From a checkpoint of a small sound classifier.
Model: 12.6M parameters, log mel input, norm groupnorm, depths [12], widths [384].
Training: 16100 steps, held-out accuracy 99%.
Data: trained on read English sentences (LibriTTS-R), 15625 training examples, 65.9 epochs.
Rows from block 5, named by matrix and row number. Rows with one number belong to one channel. Each number is 500 + 50 x the weight over its row's rms, rounded and kept within 0 to 999. All counts start at 0. Numbers have three digits each. After the name is the row's rms in percent of the matrix's.
# filt: filter width-3 conv (model.blocks.5.filt.weight, 384x384x3, standardized in use), inputs 172-214, a 3 kernel for each
# gate: gate width-3 conv (model.blocks.5.gate.weight, 384x384x3, standardized in use), inputs 172-214, a 3 kernel for each
filt.229 102:604550523485569456495444441543586549499450510480483593546477560553554504431563470546491500450503528503413508394543429603553514513470571529462431547492496557459501506573462438500489516455620411590488482548507500460457514516493498537473381560460468571567543514505588507414548518541437526364509500526545476488484524445584601461545532602418531486545565563441441471517490523574397535456457543
gate.229 103:565544501502471413554543415529479551482558526483491485435363505466520554520568525612468582475493527478513498430423444482514615572455396454560476433591532443510507602469483510557428386593476534450581511551462479597500460397513555681418469462525472544568509661537467538459443505536570547533507494509550489446489502569487476537518496471501459492562454496376571409489428439557443516536566521
filt.230 115:435569481462527473433529486442436496491596527483508532519455484554515620510509578576543443499528475454452569464487483491454442511462591540541513448515572549498485522488540430506411473475497568512469461426508536503481357561473525533523487555443484563515412498551552452518538553496590513434483405558514545506482450624469487515448479513537402522493491518503501510541462545490444539413453510
gate.230 111:551493514484544530498445429501528487417421513526487478540424540430432445540495492417554488581516510439465562540499478583485479516504528462504537513609577583492472496434502525507516553519461512464525498459564455498548510505542490437521412522415598425491486487454459475505488538432520475519406631490418648468482411519491515469506483466485415435514408597491543553514509421543472552409507551
filt.231 102:507495568505424521466541539489441545429500507493535518463554473500544450465441536474515413458478453471600436508533461517488511442452525490618416502479483440483485521463549495542523554442519558530527586368564434474486503465458572440434556447572449545517494471480489528487577477503440531479558457509572523461468471543540526510468559462433525443600451537485514527469485444479559507458568506
gate.231 098:457556514424499513425561532532486447449488459367514463553533425494469516489404471517521449534502428519559458528581562403548485554636488523498452533401459538472464505428521509499527554538567470467539534405556507548556506517548418455559472547501538585574542532493516453464513507514465582486531484430529435435450406522595513525465477466463454465532445539536455482509507455474476516461565485
filt.232 109:554503541537520496499508457410495562537512503545467382559519534458506454520505518524487449556429587401526553470510519586478478505456420511585514559567414419526374475559410453513483541491493505506534542379517465403555446568485507513542465449467521421523495539480483441562507517563580460484384469479518490463571522496507548493435478521472506471534466490575510513503532451548472437466518450
gate.232 105:493507477422474518469543456457506392543518448569470383454437531561490467600560477526585420523499484487488449487542551416472580575505489601555463420488541459498495563501504588485482467529467545558491486406596512481480472469498540559534473463541474514557482518388526523557519501475456475440623561529516561470502541492508520521558587457523502569501384439442477441461515483415495511536551496
filt.233 099:463557451476475593470551469467495561503428466479470488499584455628492450408551561478603501459453553452487520500404531481468589478531466482486479448539592550523518472544450542551564478553538640531450454513559535458469436489507406541566518459473517501510521512488408465445416528471575512502558420550499478511340593567467485546461531492489487509415486538426535552485484483461416511529462478
gate.233 096:430515479462449505470543516443508532520522516530530563441495441523512477452558485557540503465502486591451474507398554439506538448480443522507508575384517565534519509497573496502553380401471515508544402489556489558590514439499587490627569572456548578452542482608461494464552436509477447539657540498522506508448388553548504502496465525476423555519615453425498470458522504482549541428409547
filt.234 091:441546530505536472451524457544561408496443517581488491498474457466440421495519473496568402487588521547408489424450526466500486497459491464474518553523558420516537540587554550430494463536529457538465465427545417512519492516508481437526531514530485532379505525497470534465450573484510495422590436599491497533539465535470468495572513578511582536502470553559555438499473438622598474463508555
gate.234 088:528513463472451496501472453506445644508542543491505592552480488573545508479506561490546596546513485519524596543473511465388499557467605553528604483586416561514556528498495502505543591426519484415483531518463406505485477489537390552503373529498506463605580520479522491484517405496493596564478529554524472534505536466379466511493465519572484474452477505501552443553435552467507498577468569
filt.235 109:524476533431475524569471497515575541457559554542455462572390455541575528517446513493514439585489445508466499505458484575457430506480526458524585473500448498543501553507496514513502520496441443466484476453609499477302452511493520475408495570470520502578464454471451541482602448583515549447525511484464565505497428472574530490467526536504523494481474422538444514529553488441439546516446523
gate.235 109:597534470508520525559502455515481512471528551513476544464474491515489576477514450387523517484527487510537458500408470560439479401500612503537432477512478471526478432548444509539477494451533492519508480498504592509485491384482533507501540522552524509525505504502526500576578541461474517414451646493402606487458536539556537415549461435520486607557434500476592469532530525574437564538522473
filt.236 098:465483462511500468552510568397561485495525554504497504438484535498445548417603437494495525526518510585533514476423522478443408383536450432499635562426517551447533569490545495565500419517470492391482393544524487515525437461464444427412581495409483519573547448449463541399548448498464493520574441493436550423541428520490520495508496545500469552481382490449474574442521435447515613509471493
gate.236 095:507476510594511528530481506598501485532550520482507527453483394471436431475598535423505516451445638528505420473501508546531505502534485561512480514424505513486521559536511500488571490496646529618424558455419416496458444521474402490557528435549460554556510462552503510468483476514597572510553427551512578547423597471534476413499520491544513566445472457529451487486465480489491554548580510
filt.237 081:467508471467460523525488538462503464510500556480565524543495518567538491478508581457492456472486496458433536471459448601416496530495511495412558729435592559502432510497419460528508565516587566492455567449435566541550488604424501449493442510534526473521594513514431512420428499456457466473545500496354374550567515567471459579463484568544482511398509512519456492491556571479412477408543448
gate.237 083:550489492444503589420635472514465590518439449523489540423476527502410555502535495397545548392547571455501463517491495462507509440492438512533518474504523515480591498457527456458487487534450494558569459543524489537506476499454575523504508418485452568508513543500482537451506436502484448467538491589496585410524558508418508415453513531500524552502473433464489447530541521489538435582514541
filt.238 096:501538486417512484448463443538425465445551514502515516510557441618528543532440504503488517477496487523499479478530515464412517515475459540520530566407473552504479585539530474493580473468511551533408345591472527583455510491468475378472570452497446415424435515486478465564531508445489540551466490437486548507461589408488461472457522441448511537477456455543543534541533514479496467483542473
gate.238 093:589542501520487441501449587427423510563550474497584466505432450454436472512489468486480543509458422486446472501530533480489545492449553492579487424543444501504533549460540563467589534506401552555515655464480507501539556400440421511513436563495504458437460488493516521472515477519567510539536452554414512442499577512489540495463439510530422521439480444489425448540503479442424424530473491
filt.239 097:426434516453438558561492505466581527365524568467467518422461573409460512502442533406563536524547469488527545523509428507492551522484535460471512594484575470584475520448513471508478542547514460519445530447473533477589449534514525483486522548461466564498518442451506445482542540576466535568541634522385462491434547570477490487474461519493451488421507506545510483540482544601418553535496536
gate.239 101:469548541555492553478478444528498520452495499580466486481528556528445433503448399575532485534479433579477454463548474562422478395456574520582612531440476506437378475430508481449533573471477671582489468484544536573457524580440509426466519562487464508533520491478596478533500538473511541459510571452476509480477544494485489447513433541534502473536545529441565481531630490496512502516441574
filt.240 090:473410512473439491540438497601407529373629524493488512437488444434569485589535580486550498428530483464602481423529525508428532517552447574540509531538503500479483457494563491481550539528471441443498520557569502488454522447503440474517506563490612517397538578532501543556516548543473521504509540507498507482454425545492518485495557515458554496480512497497465507481412542513517604501518487
gate.240 097:511486477514531499461588471592435553519463485462571484523444456514490413361595435595450542547474554461498545488436539504475380526607515480457425409477509428433556497527569481527523449521477459400608487582473411356603597481514542552480542520550535488480535506437453510503565578468628475499472458555458503482427466492541558526556568559506493548550496509434470504609487528414530443398486472
filt.241 101:443463530645436512511499487452571476531459528437648511451457459561540489496598514459583480499540478466629481570563369542486515552514452509404531573541448494542473539542508520500442446554408491587474482450540524470482572451512619432535473449496514504493602521472529509491502467466521442451453550505430419548539486561463554448468467462471512571491505518553470552543464524505452510542561533
gate.241 098:539491553488564498498466513451491421551421522576428565580450509503516448618468593481528496423414557462519411535464496535516472497463426407525512448492466470532526502431506557517449592415548518491486386441567521536499495563473483506484432418497454560485492509495488440508466571526509471409482552425438467441472588481451535498544549485505462529470483516506512518503515456578521443517515458
filt.242 103:480469444514509553501490490479513427454508454487510523604540535473454500435556534406549441504512527553596428439521486466518447567479571484477530558560416467448499492528532559515514504489490576569444554509576499498359486500501493431485530484508614517455550452533490479490637538470509499468507548466430489578433530426518479510342527439554488465482480570562475511426503487511605482493482494
gate.242 099:535538514400478517508421474454491531515523498443489553515456533492454575538469533441473478538547434514491475518438503465501505468502446522512556504548530416469439459491462382528514524408452515544543584474530467461493475457571577473561571405591605509525534472507525435416509460472538384439417500496485492476608437457525524517443493523429536503525497487452462537526464590413476532452587488
filt.243 116:414532459455459574504448583469485495605487536457448483508511561470514545480561480572602474473552480576479452522486568473520535475439516524532389463559488476473434505549573500530569374548533465588592434490551524595501531494521584504522564486382497481509491515550467458463643434474414486395577505471446486485437487531460494509383520458481499566449554543417504424588591454488499457491481446
gate.243 112:532475444529475557564485529442488522467487594546460489537492468569429492548564507561486552478456433499530459551461467529569470450460466507525554479514530503506505417464547522444464501512487498529589429531599575548440486460483518559591564482487589566433536541467488517502543456402514531432566563579354427508448545599497498470440453525481407471479508515493484522484583546579576432483491549
filt.244 096:405568450508461464507461535481579501473542516505521485530440409611450525579603503564440481477511434514442590485580523474480490531532490583485437424441467422459537491537439476484424525623507530483448498468545471486412591412518556471553479450483492496559507521562498574475473512544531529485495483539553536459480496486443460528571459485430462609454495564501462492491594407498589496455512426
gate.244 101:536525549575547492463535448481557528488531498440452559391539626464478501506476493560509524542474505509439537505525505520530523488454383533478481487455561549412556569388511460570463543413471575517524456501425505475515468516525504440500527658503400553445552453437568548475475576537497509496473502480505511558533485609437488474541491472468502520494456515472461538406498556439464503491427558
filt.245 099:518610474505435542466525592556496557516551546522539509447505488561472429389586540458481480545534536482519536564505536438538449531535511525559616504488411501549487439460605533475482545520418462557559467422518434523576545539522416421445548511479475536552493543461411456458519472482485568461568514505462479463472467452506452563525474482432475577550447544543410559496511372520535443403482597
gate.245 103:549495444595544545457468418526518441460557450500564533506417451505539505506446468452534478497627514491600623514506494550591451496496575450540474465622482463528465389517442530525487507516374466465517486462437555498452548556542452515588492484591551505532459479572409497498499530501487534397457602469377529569498524447523577492596532552603539427444543484442480477438542536557538435517493500
filt.246 096:486402419478451492512471495486628421384425480504574448440528454513443491493533492455423485489504579523473567411536512527449490564496501463475533480479380455546494486452497553580534416428548529476511563508416473509532530504487438501508521567492559505452460505493586481523537512512536530472505430470445456534497426488501553466428497467443519586482502494469533446427430507512492584495471486
gate.246 094:563498567557489502513514529462555476465451491471411520600499427479473500367501572543500440543453466469569533436494541500453482486426536513482482517536444518558475521533525413557539401458482515560447473485517461493463499589448508497536614565546479468522455522513439431465503410493512412495503482590490441452550545628518527489514540449498494600494487501474426424528449441512441552517504402
filt.247 084:394535419508490470543481449424527466496460520526565489396522520536540484452545541350657381564487453476538437458477394557497509483451586492537536560465525459518594470517482507449398507501565556545344600538592520570447491482481467487541552512508426507528507536506447491485449465495539475494503504502471548455492591445563485464506490429529501477525450465476475564567542548560440546532490490
gate.247 086:500474606475490452531439594454511532440514486516463504437432503507568497534469501453535548531525588522504538459477505459557522543510417490480491572438536517498515563502454526473496566454524598494506544465385538556472461589405654504496592492500421497520477495532525500546488525563431517622556523523537446420510373436510442514534491500499422560445604573510480475511504519412476605413436616
filt.248 124:546476557465514547502540547556556491531562400504522461509417474363507485458520489592484462403495514455484553575481512522465474454426469546516526430514384394442492513487588534527538490516451551504579519417542604373525499537451375628585479492540430427576479490518525465429485536466504505473525560450530520485540492456493567532554519475469533529498514457489535532561501409552512510521457511
gate.248 112:407597472463540530461502527496516438530553553515466455531470553480520487511520585509511462520483514511575447544540595596521463400468491454601496497425520547489592505456486464488543553402476598484535410533553514447477540575452589462555509475509533586509488454445483470360499532445550498590548561462412502561492491663461442482504529508496494587480560455517550533453470507554533559524573568
filt.249 105:465450516495467505520467500522470404525521484525502521546451505536488481490545521511478495501512595470492499448475496558499494579536495397597483487507471491471477483551493452479578432410486472449494475471471503492550531478486508471442519452601437507581542443473510564435351548497511467512475552538434538459501455594466484497524481557476456467565485547545529500499487517537455517448537546
gate.249 098:430473420545501530513473545564502499451534491508502448490466428497544540494549485426539408489540506538525577430474472590508434480482573475435541484490488485526547546463538489519523510575532497434593436564490566549453410505551450599495465475500530432470461493536468429567458516445540465493466681472440606547495503529545507527526483463600537483577559513460536544517565544556582512510418527
filt.250 094:511512421479517559510587535442490435532517496488533598497425435478603403499501474543496518574498372483539588475527449381518599512507469558465501445397464539511513564499520469468442527437487566489582559533466538506448525487412550445470549442570563539463513465479531491445472463525558536535492552475458498437438523582411440453545509452457496587495460440543500549550527524454485500549454470
gate.250 084:432456582554492440513517504616480489480402509486546525382471474440589443375510625570440540528548449483530495533537561576449473488557512481452569522410564481460364494511516472483549479483474544475581371565517535510523515604450472540548471481549436472533550501479478645473530441559538498531501536412586452481457466452557470470457449469526439508496533519466488454528486618498568531522609569
filt.251 096:478533445514487432469523493417661553439488525497486517559443449471422561473506507414642454535452471605477528433514576642517480534498572486474569578427472452527491536518520427564423505515487584536506540522624454569450533587503521449522521497608513475435455585509375439563553500488530454507453516511459485580608526462476496552477498463550496420521590577432538406481480460600436479491475575
gate.251 097:459420472494486506528450520526460512574550467479479459478529559434579509547512472532485563476600581545414543551518452429568456521399532539492497507443571447577515485459506531474527504494513471464457457400548376484427472555490461495513518398483477580523526524486555498542585482431637519509521444473459487511561398484521532463453549498517405506479459509449519446407456488594406537501516537
filt.252 088:515530505537526509401465459479624419489539531522554469525546561411434487410446452460521550499474559511593390438485553508502567570420505465504519480474467497452525576494463496499413515409520476447624514574461592470571499460534515591407440597509460544505419544488545548443505596522505449577616459445565418474567448502606477491464530495447469424559452450428560538484492443537559498540475493
gate.252 086:548505570611566576523488520475565473490412462460495503546484453611520582477596463481563517531424486497508528541472626481482444505499515444476560557463497493462565525526490444428441492456525580483559465514534472538524573540491540523495505511456473412398503499421388386556489516558571479548543586427484405462576577511469445502499610510530476453562586466518493455516549501551422472540514528
filt.253 119:455526437437500485491527377412558540521441547514538653422514468660483413463523426503407570541531508506403519427488522536504485615444631449541507563514420580578527396500496520513432513509469512489472535494586443596480465429423480451574483516477426510476580429594439437553478573512426502564523461481552469515501430449557520491428546513477514477506531521571489503534491471502538524479477461
gate.253 110:504480481444513480599487519468497438562529467551421511496578514424461469482455574530530490502450530430533535480481462560389543528497573454527441452440536492457562480555458517485423493422472552506491487566516535518492510537458569579453518482524492512464471476515565544483608532429539394547601352472532425496433511544559496549532533486435440490553508511482546423502574467406530492552435498
filt.254 094:455473441486518414482539525385572415517449494470528524524475551419566463600523547483566481478445558514534450477465543555487530475447472468504442576417495563466551498500485590458545486387526471495519491535524480504462520460405440495393463563406464543502525527521471589432549497523555527486612487506516521544517479439556482565572541468503503573508447458464535480516511512465414549523449397
gate.254 088:500508531525546432523430530528379511564507516561433463512487494487422561535503429533473575526536498503488488486525510484626463587514474579526466465508407513554537523484563478511487399420428561544560483487502451510517471624499500446437507461527485487453483568523525466550557542562453535447423458586568466478490547459606486505561575587558519443555488453511461412545532455569505483411530466
filt.255 082:483524463546447476456459492527503538454501558490513448490598398501515545523501456477573443476510525568493458595484476523429544538432458484619456587520488482521449483549477583549505480561401514441455568399579551442516599479519515476423500536458503469460459515515485585531369453535463519493498487496510400516513459600524535507523458475509496529418517520401518471490462494527480505474557454
gate.255 084:477511507563506466417438473533548479517476423512468538486516418518468408478516535546594467486492517584501513490458518435474516570470490452545441415453389522475486571495538541562572444485453517613426479527538450464423475561496573444446554468475383532432524471500429463523481438518431464529536574378497509485483543455532526526526525566513589470464539494435444501525399570568511565482471488
filt.256 094:489454493485436508453485453475453564481542503383473550463510417526516467662584467416501533463477509606513563499459500395579524529502484509537455459617438551539469534468615529500518544510557438496363548488516491461529443615465472625362516487492482461507493490526443401568571466464486429412527462505518520545500526487537488488507541558534506481452488511506468502440413433469550416479543467
gate.256 094:416515453551518487550477509498400671579499601542504566431383528514578467448563554471515469535476523538460556469519409421464509386477481568548503488440500599517466625537601500463384589568479475530382510495471495408512417511438419537540519585538474469571502514480488506431509537473462507490561603503513567542522402530561496541463479577561444574513478526531531463472603462451527534493483475
filt.257 092:523523565525487503496436476377612453516469556457425563450470503534552462529559508460537554501556553511492498524476461572404565485462564410422584589450464422524519518501536457515529408395518468423455521463414495422420557565508510424410474573416501635489467495529494542371577460434469453491394486587487457576492527488562513486528445473504507541538529548510522473559452534568470582498532533
gate.257 099:480487498490511580472561443481433525466538518541544420488451447527454565511400459487495414531484457557431485580496471578486560480517503502434459416505491503468478507593513513533474539520438479472535564451488517452505464521551448508592563421502588476525586417489468422571444484504560486430483480462547526432479548458528517560453449501374529458482505510496602526522544528473553489504436492
filt.258 097:555453550490477535576467448510509408470571595514452553448495563458523482462624477430401568462563449463540424539483460465481421453452459471520466503461520492572496483488500466501486453535431466579522534526551483507556465532504567515395396521532484552477429539509527519480522504481503523532501510504557452564453445552466443472441454577510520484493523504481524438460468409469480536376528569
gate.258 098:465452543457546404525520497519500483432463598543509563417455442521582441552518510455549553431482610404548425514490482529467561491477605533384488507550483491539464524476587524460475509532457543449476431543512534441447433460429528460442512500466472644465554474505423531473400556478486535455439552553499483514528457450490435586428536528554378546531459589545477587546487446512460544493487535
filt.259 107:537478525460478495534510465523544499620459586485489419459522514518536496447536512578458545496448511466529430419456536560607447522585514515511550501515464545494508495527524497551455451534471496488450423532438554626429486455440509566523523449399506576467477465530468539473498503507444529513482549485476486553439630465510489495495480490631522509449457421494479492415604506490566465574422497
gate.259 110:445556469526523501492564438403503421532443456442644422538501515475476501376528546541456499485511567486516619486468486519590504497538464520514507475520499508573459458551537494535491477462556612457633603545502502460428560473532463513492519511459480492476468501439403543444500550491508540497568385632490496450547509484524486450525480447509527525562591448546498498490500494429567553518387452
filt.260 111:425513496450477466521465467526496404460513512523492473554472515558493610566447490655547533522490485528446495496482494472550507489525492465503571564484499493493411490482537499454495450541528552491461388525489595450545482579431421573510514551569523472405512472455558548478500582405434450536511482507572454420599438512453435476511403513523545507516463454529493482409498444591571443511432456
gate.260 120:473493551451536568494520455536528449435478544566392488454592565486508553478478452518508539551513501528516544465493553491439431580526585466494557486474493489488494516453493541497460472485443434625445501581499487528545522577556501520405445552538513550468405456627520528552438561530491541506495539588533420489444467480491456496502437576517432466607427503472532537478518541460544440514492481
filt.261 095:463473575474435436536515392491560615479461486587562406457577500478549512454553581528478477490418556516542413544301489456547464443590447585485459411497468488519481493486491603478500531440459535451590472529464430505502438426570530604448491505496461489488463447452562518458520575517537479486524501456439482481507544564453476527498519464407459558534500403492491430497476523460524422572470535
gate.261 103:461505551557519478507481496446513516454625543494525455550468381479553538558564613481524491480492474507541426544518516507476480564507447484493485519578476494583467526497594627555424453535391459412491476542469516407536496437479461453511498486487600421428524472492503495500458572517529516461531504479523485558490495491519550525490485435475547452491570523494508537571550520506519486522450492
filt.262 088:505496577464531495535539564535523450454434564497587520433457512593519453575451478606473561514458529537481496365512467463480462568488499518478525618417542538462504508560517508520533509533584524471481550475571500573518473556477504429408449562433485461505460453529475438488434460582492457538398496538469374561491466531486458485539508518539473539570444540551473487482475483523471531534479590
gate.262 090:484558485509486530510494483523456531475549567394484496463526452588404509501478492544392468523495497584598477581469526495552546527464500522504464410592483562464486502582528491476493642623469499460411574459607547534496467512542489490591489409670532581504405493582505452542509451436479502508429500494419445495477435475441489491440450530507534513485507453546556414517436567504492461468566435
filt.263 096:513484400605509478545528431431499515533465550480464494446400556502510537509558544609463460540471513568500549492493540458449542460529526518428500490522528491596496565458475473474540506477564467576461464552511456445467543507474488524449478491406524497520452466510434542492422454581492530433499533423564459484532394351472517649518481528494508514500496448504517469636501502497532533562567486
gate.263 097:461525460519471447469491482490489526444558449466477526383465420466507581480539424523521564486511539604475476548528472468504485553441535492463412578492496466453563483490572452507530454575507589390485463402546483457417552451555545337498554502505540507458513495491514417518503534412456526476445600502404463454526581514517504605534491548444582557499556407573455507468341558446490570537532445
filt.264 109:553552510455490481501511526490490443542515532460532441588436454493487498672539446457535436511505455529448482466509515541515487497388449458575500466540389519563434471431510454503456441555399555383537553545426476499425505485546458535450433541513555555452477526497596503579461468419542462476560469459510547447486514543493508502540412529413524501579490525532493458557516526570440564445546444
gate.264 100:510478521510441503518534428366584430506496440474421473460548475371555471535472539516534469474503485528650517504411560510451490448607456526477534444642506467562484585501467525563528470546516549562591551508517461516559517424571471553490458511471494452481506479409514416535530570530488592479571455511525559602526460527490497493552504605504471525559473457471495510450452544493533558624568397
filt.265 097:610524533499492464458571524531462484483518529429509535482408589521564495521505560483492401537463569458449483442485468582525596471601517514578360556487615485469496454544425576519512574526570514444480522607421549480493566560538534496564428473513455465537417547552439442566589490492523379476494471534427544507591466613540465571557542418484536577466668456490509489472503573396516458485473462
gate.265 096:492492387525479556533479488446491392529443464609514491437477548592457419425492387482507483419486509524499434487466577495462502513471485502522556477516525466471464432529507417457468442484380529483562430530542448468502427413403495477604460447488486545484499491498435446520489438475540530476589371470427519515491506497573498466463500462475523502552448510393547545529441579564510584474521530
filt.266 105:453519533406487539454527446491513565446521484435499447436501441610487489490491438521512386559536484581504603518473514559493478460467465479616539524521559457506557486435474468486464487564539496483533534453504472487446507518466495557534475555474543364456484511445446472574520532443459574556488479434440489507506451454518543503430522514493505537565499541502535449565541565582457476478463493
gate.266 106:463579587503550464513518527427435500478425510437446485541406514509461538574396523487579555456493441491470451448548557470479573569478560410570509489551415556466525534492543451463513467486516554464486547440550474526547490520440467429488494576569464456485490399507423458483516525524532503566529501416425475486496521619499449525514538509592524502524466478557471500451565546593381502527461506
filt.267 118:508441569552503452518487509481595495500554534446566476548521517559520526498422469475528464473475667543454533492484532503561513578626562545480509499460472510462527533482582588475416465497534530446507528471453527481473501507458599459530622511471469450528585473528541464635509556499538468444481551503473589560513475553557436557497473463600568431508512467606469556386468480494549492559482523
gate.267 113:472542529498504533422466534538448437467531429423517531558507477462365518560525482545577464459520452508434433492476466565489472502463506471432435471528538460492497479498506498567502463490481522530478496550492500431402502393502575507476536565517557552483519568548587432612495431540475541427482457493528433546469538461465514534520501459485505575447444595471492563603473586508513490436510535
filt.268 101:530583439476525566415478418483492461509548500514511605501446474556570559512489424552499542572490508485480519436479525518553492431430556476432603441521571495495510504549491470509486522538495466480509421554650540575339461550494496459648464473554478561448560555572415525507518527484490523517445533532408532566362527465535505573511490454569598512466522546432469518416573545491538492472407478
gate.268 106:485566568584534409498391488482624418453472475483577443600541486467480434516484431537465496537509488458599470583486529605436523496546469503555546475448440476484516561446511504597450457562433594487502504448554427471602504450526406517452511594521595442411566437433544461506478584508517486546515588477420593603408485635493474505542540550534497450603513489552434538410532617566564502552531499
filt.269 094:474469515506493475529494444390501501398536537420512462570488462539554536530418441558498449465526480460495543510505465445537508481519499437570417392410559545531492580481446482455629425499614530540508497464587592577513473470467499584363483475450448548436432563393467496512575555524468548440470454555454538500522446609519464523517523485519516513510502494580475473455546432491595556488484449
gate.269 097:485562469456501518477503448518458476488492455486514479492614593591446365443545464503473586521564437541511345498461506458466454510482562521460480474500541497465556458556484459538551530570462565465495468500497595523465509505525492424557487493500485496437531528483443469541523541539465627457584408559510383629472516524508501517474526444488486422483514491443489545442430672482538486467526491
filt.270 096:523510497487518394535516519506495461429570500536483516490540547448423559419555514496405482496477442481547524560538557546425490462425591520451481615512425477487536482438585571552472484503501490529568412466590510450399494491497530498623507485537461448416494462455530452567499521570505479433512534507555470495324615495460489507510531484660465479526546491483470483484496438468491568473552488
gate.270 098:479371488494500525432450523474464435458551429538585453484531461450454512401444470502545485454504529432556519574501447472463597540516453484492519459592448468463514449437425472572516545586494602464536485522484580506387515472513518490583505491487569462476579590387588542551510527600586515486500569467486576586474451564454492508508502524509441442474510520512471573472456618448474465531596405
filt.271 090:474486467529453460538504518437513509590455537486523496473492452484540542493550599550551492508440521378513563513519574521536388525486651519499557564551400480568426402464450529534458497491538487500530533521503517490471545566485428508493520509502539521564578436511546493467482583544523446459442528493538518595510524512557476451532465498479514500574515527469409512518551482456442455563454591
gate.271 089:547487469518547478477511464490537536502506529444483484545464471532475499400569507562480504536469472506528544561542511459552450383532557444579516491471470550474572457550452549545521489512602518460458452433554586504567489483491453534578529484549515524349555422476460580493530535505467559468522401504387691460441532452486545439602505421537492469473489515492504545432537419560469558539459471
filt.272 087:450560530560530548479445528516532516532445429484456557476541457484508381469528533530475400489606489508530504542464512466561443564511531490526498467620520495530521464583391566493468449561414519498494515443568435465549572564464460434419547495566402548534495439480544459508452559507390472447487444509565459495475513535513493476550505424459499511539510568492442556552418538496587499517537424
gate.272 080:500579564547597491479428488398502591505562458504565433536429446553585517490549468533535484470480525463583523528496518545401475445464510527509424570459495493494484535486493496555484498578465671665502542488469583444490481518539396467524574619454488535539475507448412571507531472481425447498516523493510506472346507375511469529494468493507566511460519477472516505582567475417564454488484466
filt.273 088:527436528508502511558455492471511424545544435504462544416395503483640483473516490438576580489509450470540475586535488476462485519482504440517490539411410506519595539472477447573417429475511463537533457496466415506561522582367573537425449428504492476425550491424466572521481503441488462520526515485558515568401368617500502434464547410502485391539520511531510429507497504490511560549434602
gate.273 089:567504565498505499516598496488464452482399517500477441592473477473563505506601437586481553475485501519462395581500568475483501449492568484513501524470470541419463497433547506479461469483480503513475543512568455502546447442478482530549495511460489534484462500457528550561444576474487579457547409507519475437508575502428538486481535510504555469537465401457529387506483468530493452518478502
filt.274 120:565432486501525505469487525544556358521584472466486494471441511464426466487510511593417546481502585468378469584414404568519471523473492462484533465609553503464540554487426499485472493609475452471554534467545565468526527483488389546517522564482574447544512492473472504447529435481469486447419585532582468499468512499499510415493567577504459503504472496561517486522448541590467511537461532
gate.274 110:466523497480550548465497531431488529513448511457549472541402520513535594421510559565522446526434405525558492504495513493535586437548506567488421411501506445517496474479442511605519507556457553484558390590449512521560572554558510567529506511526508475517581591577447573466435509476497489441521425524467541485421535522480408495480471534513461535433506451497466572469589445500492493560481481
filt.275 102:446458536522516510542535510530477461476619541531504510544664472526540501563536485483498517477436551520563465443418503510535467407531526461534528419442553592500602427515505522375538474456616595524520391528516604474430445460504490428580522463466550496429568553495660434486486544486413558452533544461555523451495570362474505476520513417585585497470508468523502596430474518460523559557533442
gate.275 101:507500431515495455501501452461459475508414438553383482559445562508611439515579490544535518398409554531570412526462511453533532508543465502456439418514534494467505519427496508507451581414467583578488404503419469449533487527344492568442562519506504477576468487528513571443523508556594450504527535507479530514520553521508504500508538488504470619471451501489522520463480486405504429560483544
filt.276 107:487533450566506529505526495440539487455459478533400477548487511438435484483481456499505484476536547487526519418443567445522486478520434521466513504533587501499492558534509567499466474384501515562612462584533447493532540443607494458504562496478510481549588507539497468538487494461537499503510413523515429437535528433486546460470463515517445527504429599437530499510529365471560466536533541
gate.276 102:487520452552445512472514472446381572427453513525480449413544569485437561480531519473515497487468492410492581457607428520475532443470590510525466557369506518524482507547496553431551505493519612432505424569516552515470572460559551480449596458503475490478459495497523418502471529537534560540373588567506595541566557504577495536493527424565452527407506422519512402487518372525451536444569492
filt.277 085:484457487509513464528502430464399522483486469520464511514558501475401521427528464560436428410494519596499480486451404477533451488485420409470451465602462489512506508483488411446459521546462451466472513471547536416532408510549492527449585533547447565463489524491448516444526504427386372555415581446433563498494498504561520489484485543574550518558469553592524552468585513525494460606467470
gate.277 088:470465390495462431538503559516453410489582507520484424408494588489465575475536458515443466497502509462429485563470517515446493457480410482483499433588476510538501493532393470522423450522551545555527553493426480568534535500528459525542593479525471523547543546415466620450476411487478509548534550583493522439502436556521427545516487502563491588392539536532456541394507406508440460550483553
filt.278 096:540463530535459499563518497499437489430536523579462492484542552603495539448508454563410505468505480542500486580527454554491525465552540395513477552541446502542458467501576495480533523557473451602484450468529490459513511414614626454400631425495561520548477468515589445560495483475431485452516428649508415418364514521546574557521504528532473453470509520411554561510543471482510478548498499
gate.278 092:530458521479455425503521530473499453470535518527480455514494561507514556531540431579477475511532505486622513468517571494585512486570506549461562460499447435477545509426501551494500476453520473528482542424473468469507481538441504495454422568503585490517463549355469483568520502430534550477467536469643459468468527420449431484502445478467543519492497484446476451437507487502518487552505527
filt.279 096:411488545523485455462467563474495531474508500513447552487567378530501421530465452464462511551565527521512441396472407526492529545459512423582472569468464540501558496488450552493540460441469413430421540539420440403525469580554541442521482577431554606542536504553464427449429419476475490487461525517600472627579374555492488552506507563595459464475395485449456493516477517393527533505543506
gate.279 097:573584462503504525559469518572457447489469390578408536410432544511433518470489486490434588461509511501420561494476427482506464437461479590476553538584603542518529521527457497465475522406475357449490527468463481498525506445522492438503568550493604497506542517518520517484389468486502487448511497480545483453467604468457447520519455512422452510512595523532484422569513490473516421495477485
filt.280 105:511548447538535535473479526438514520489576458591482421529495482564445522406550445569454563474435458480517510497471578502493539553453419436531543585529594572427499528450490544513503515485520563533489529636506500534503523577502544479331494553462476403491536461484458572429534446469456452514551492514495413545439481449520491491502589496506492482407517568436512526529523573544578520455479567
gate.280 107:439506455541519493443545545520539432434446483511588542568471453549474456449527485533435582473518479550541453608453509519469448518496529478495579666449467586546449459474614534524526480529486501450484444497463491359490552527519437417428539446416494498553534446491485525574538575513490465461472424580408482473448398545491538463469488450421413395447489481601556440512473418513516456576490437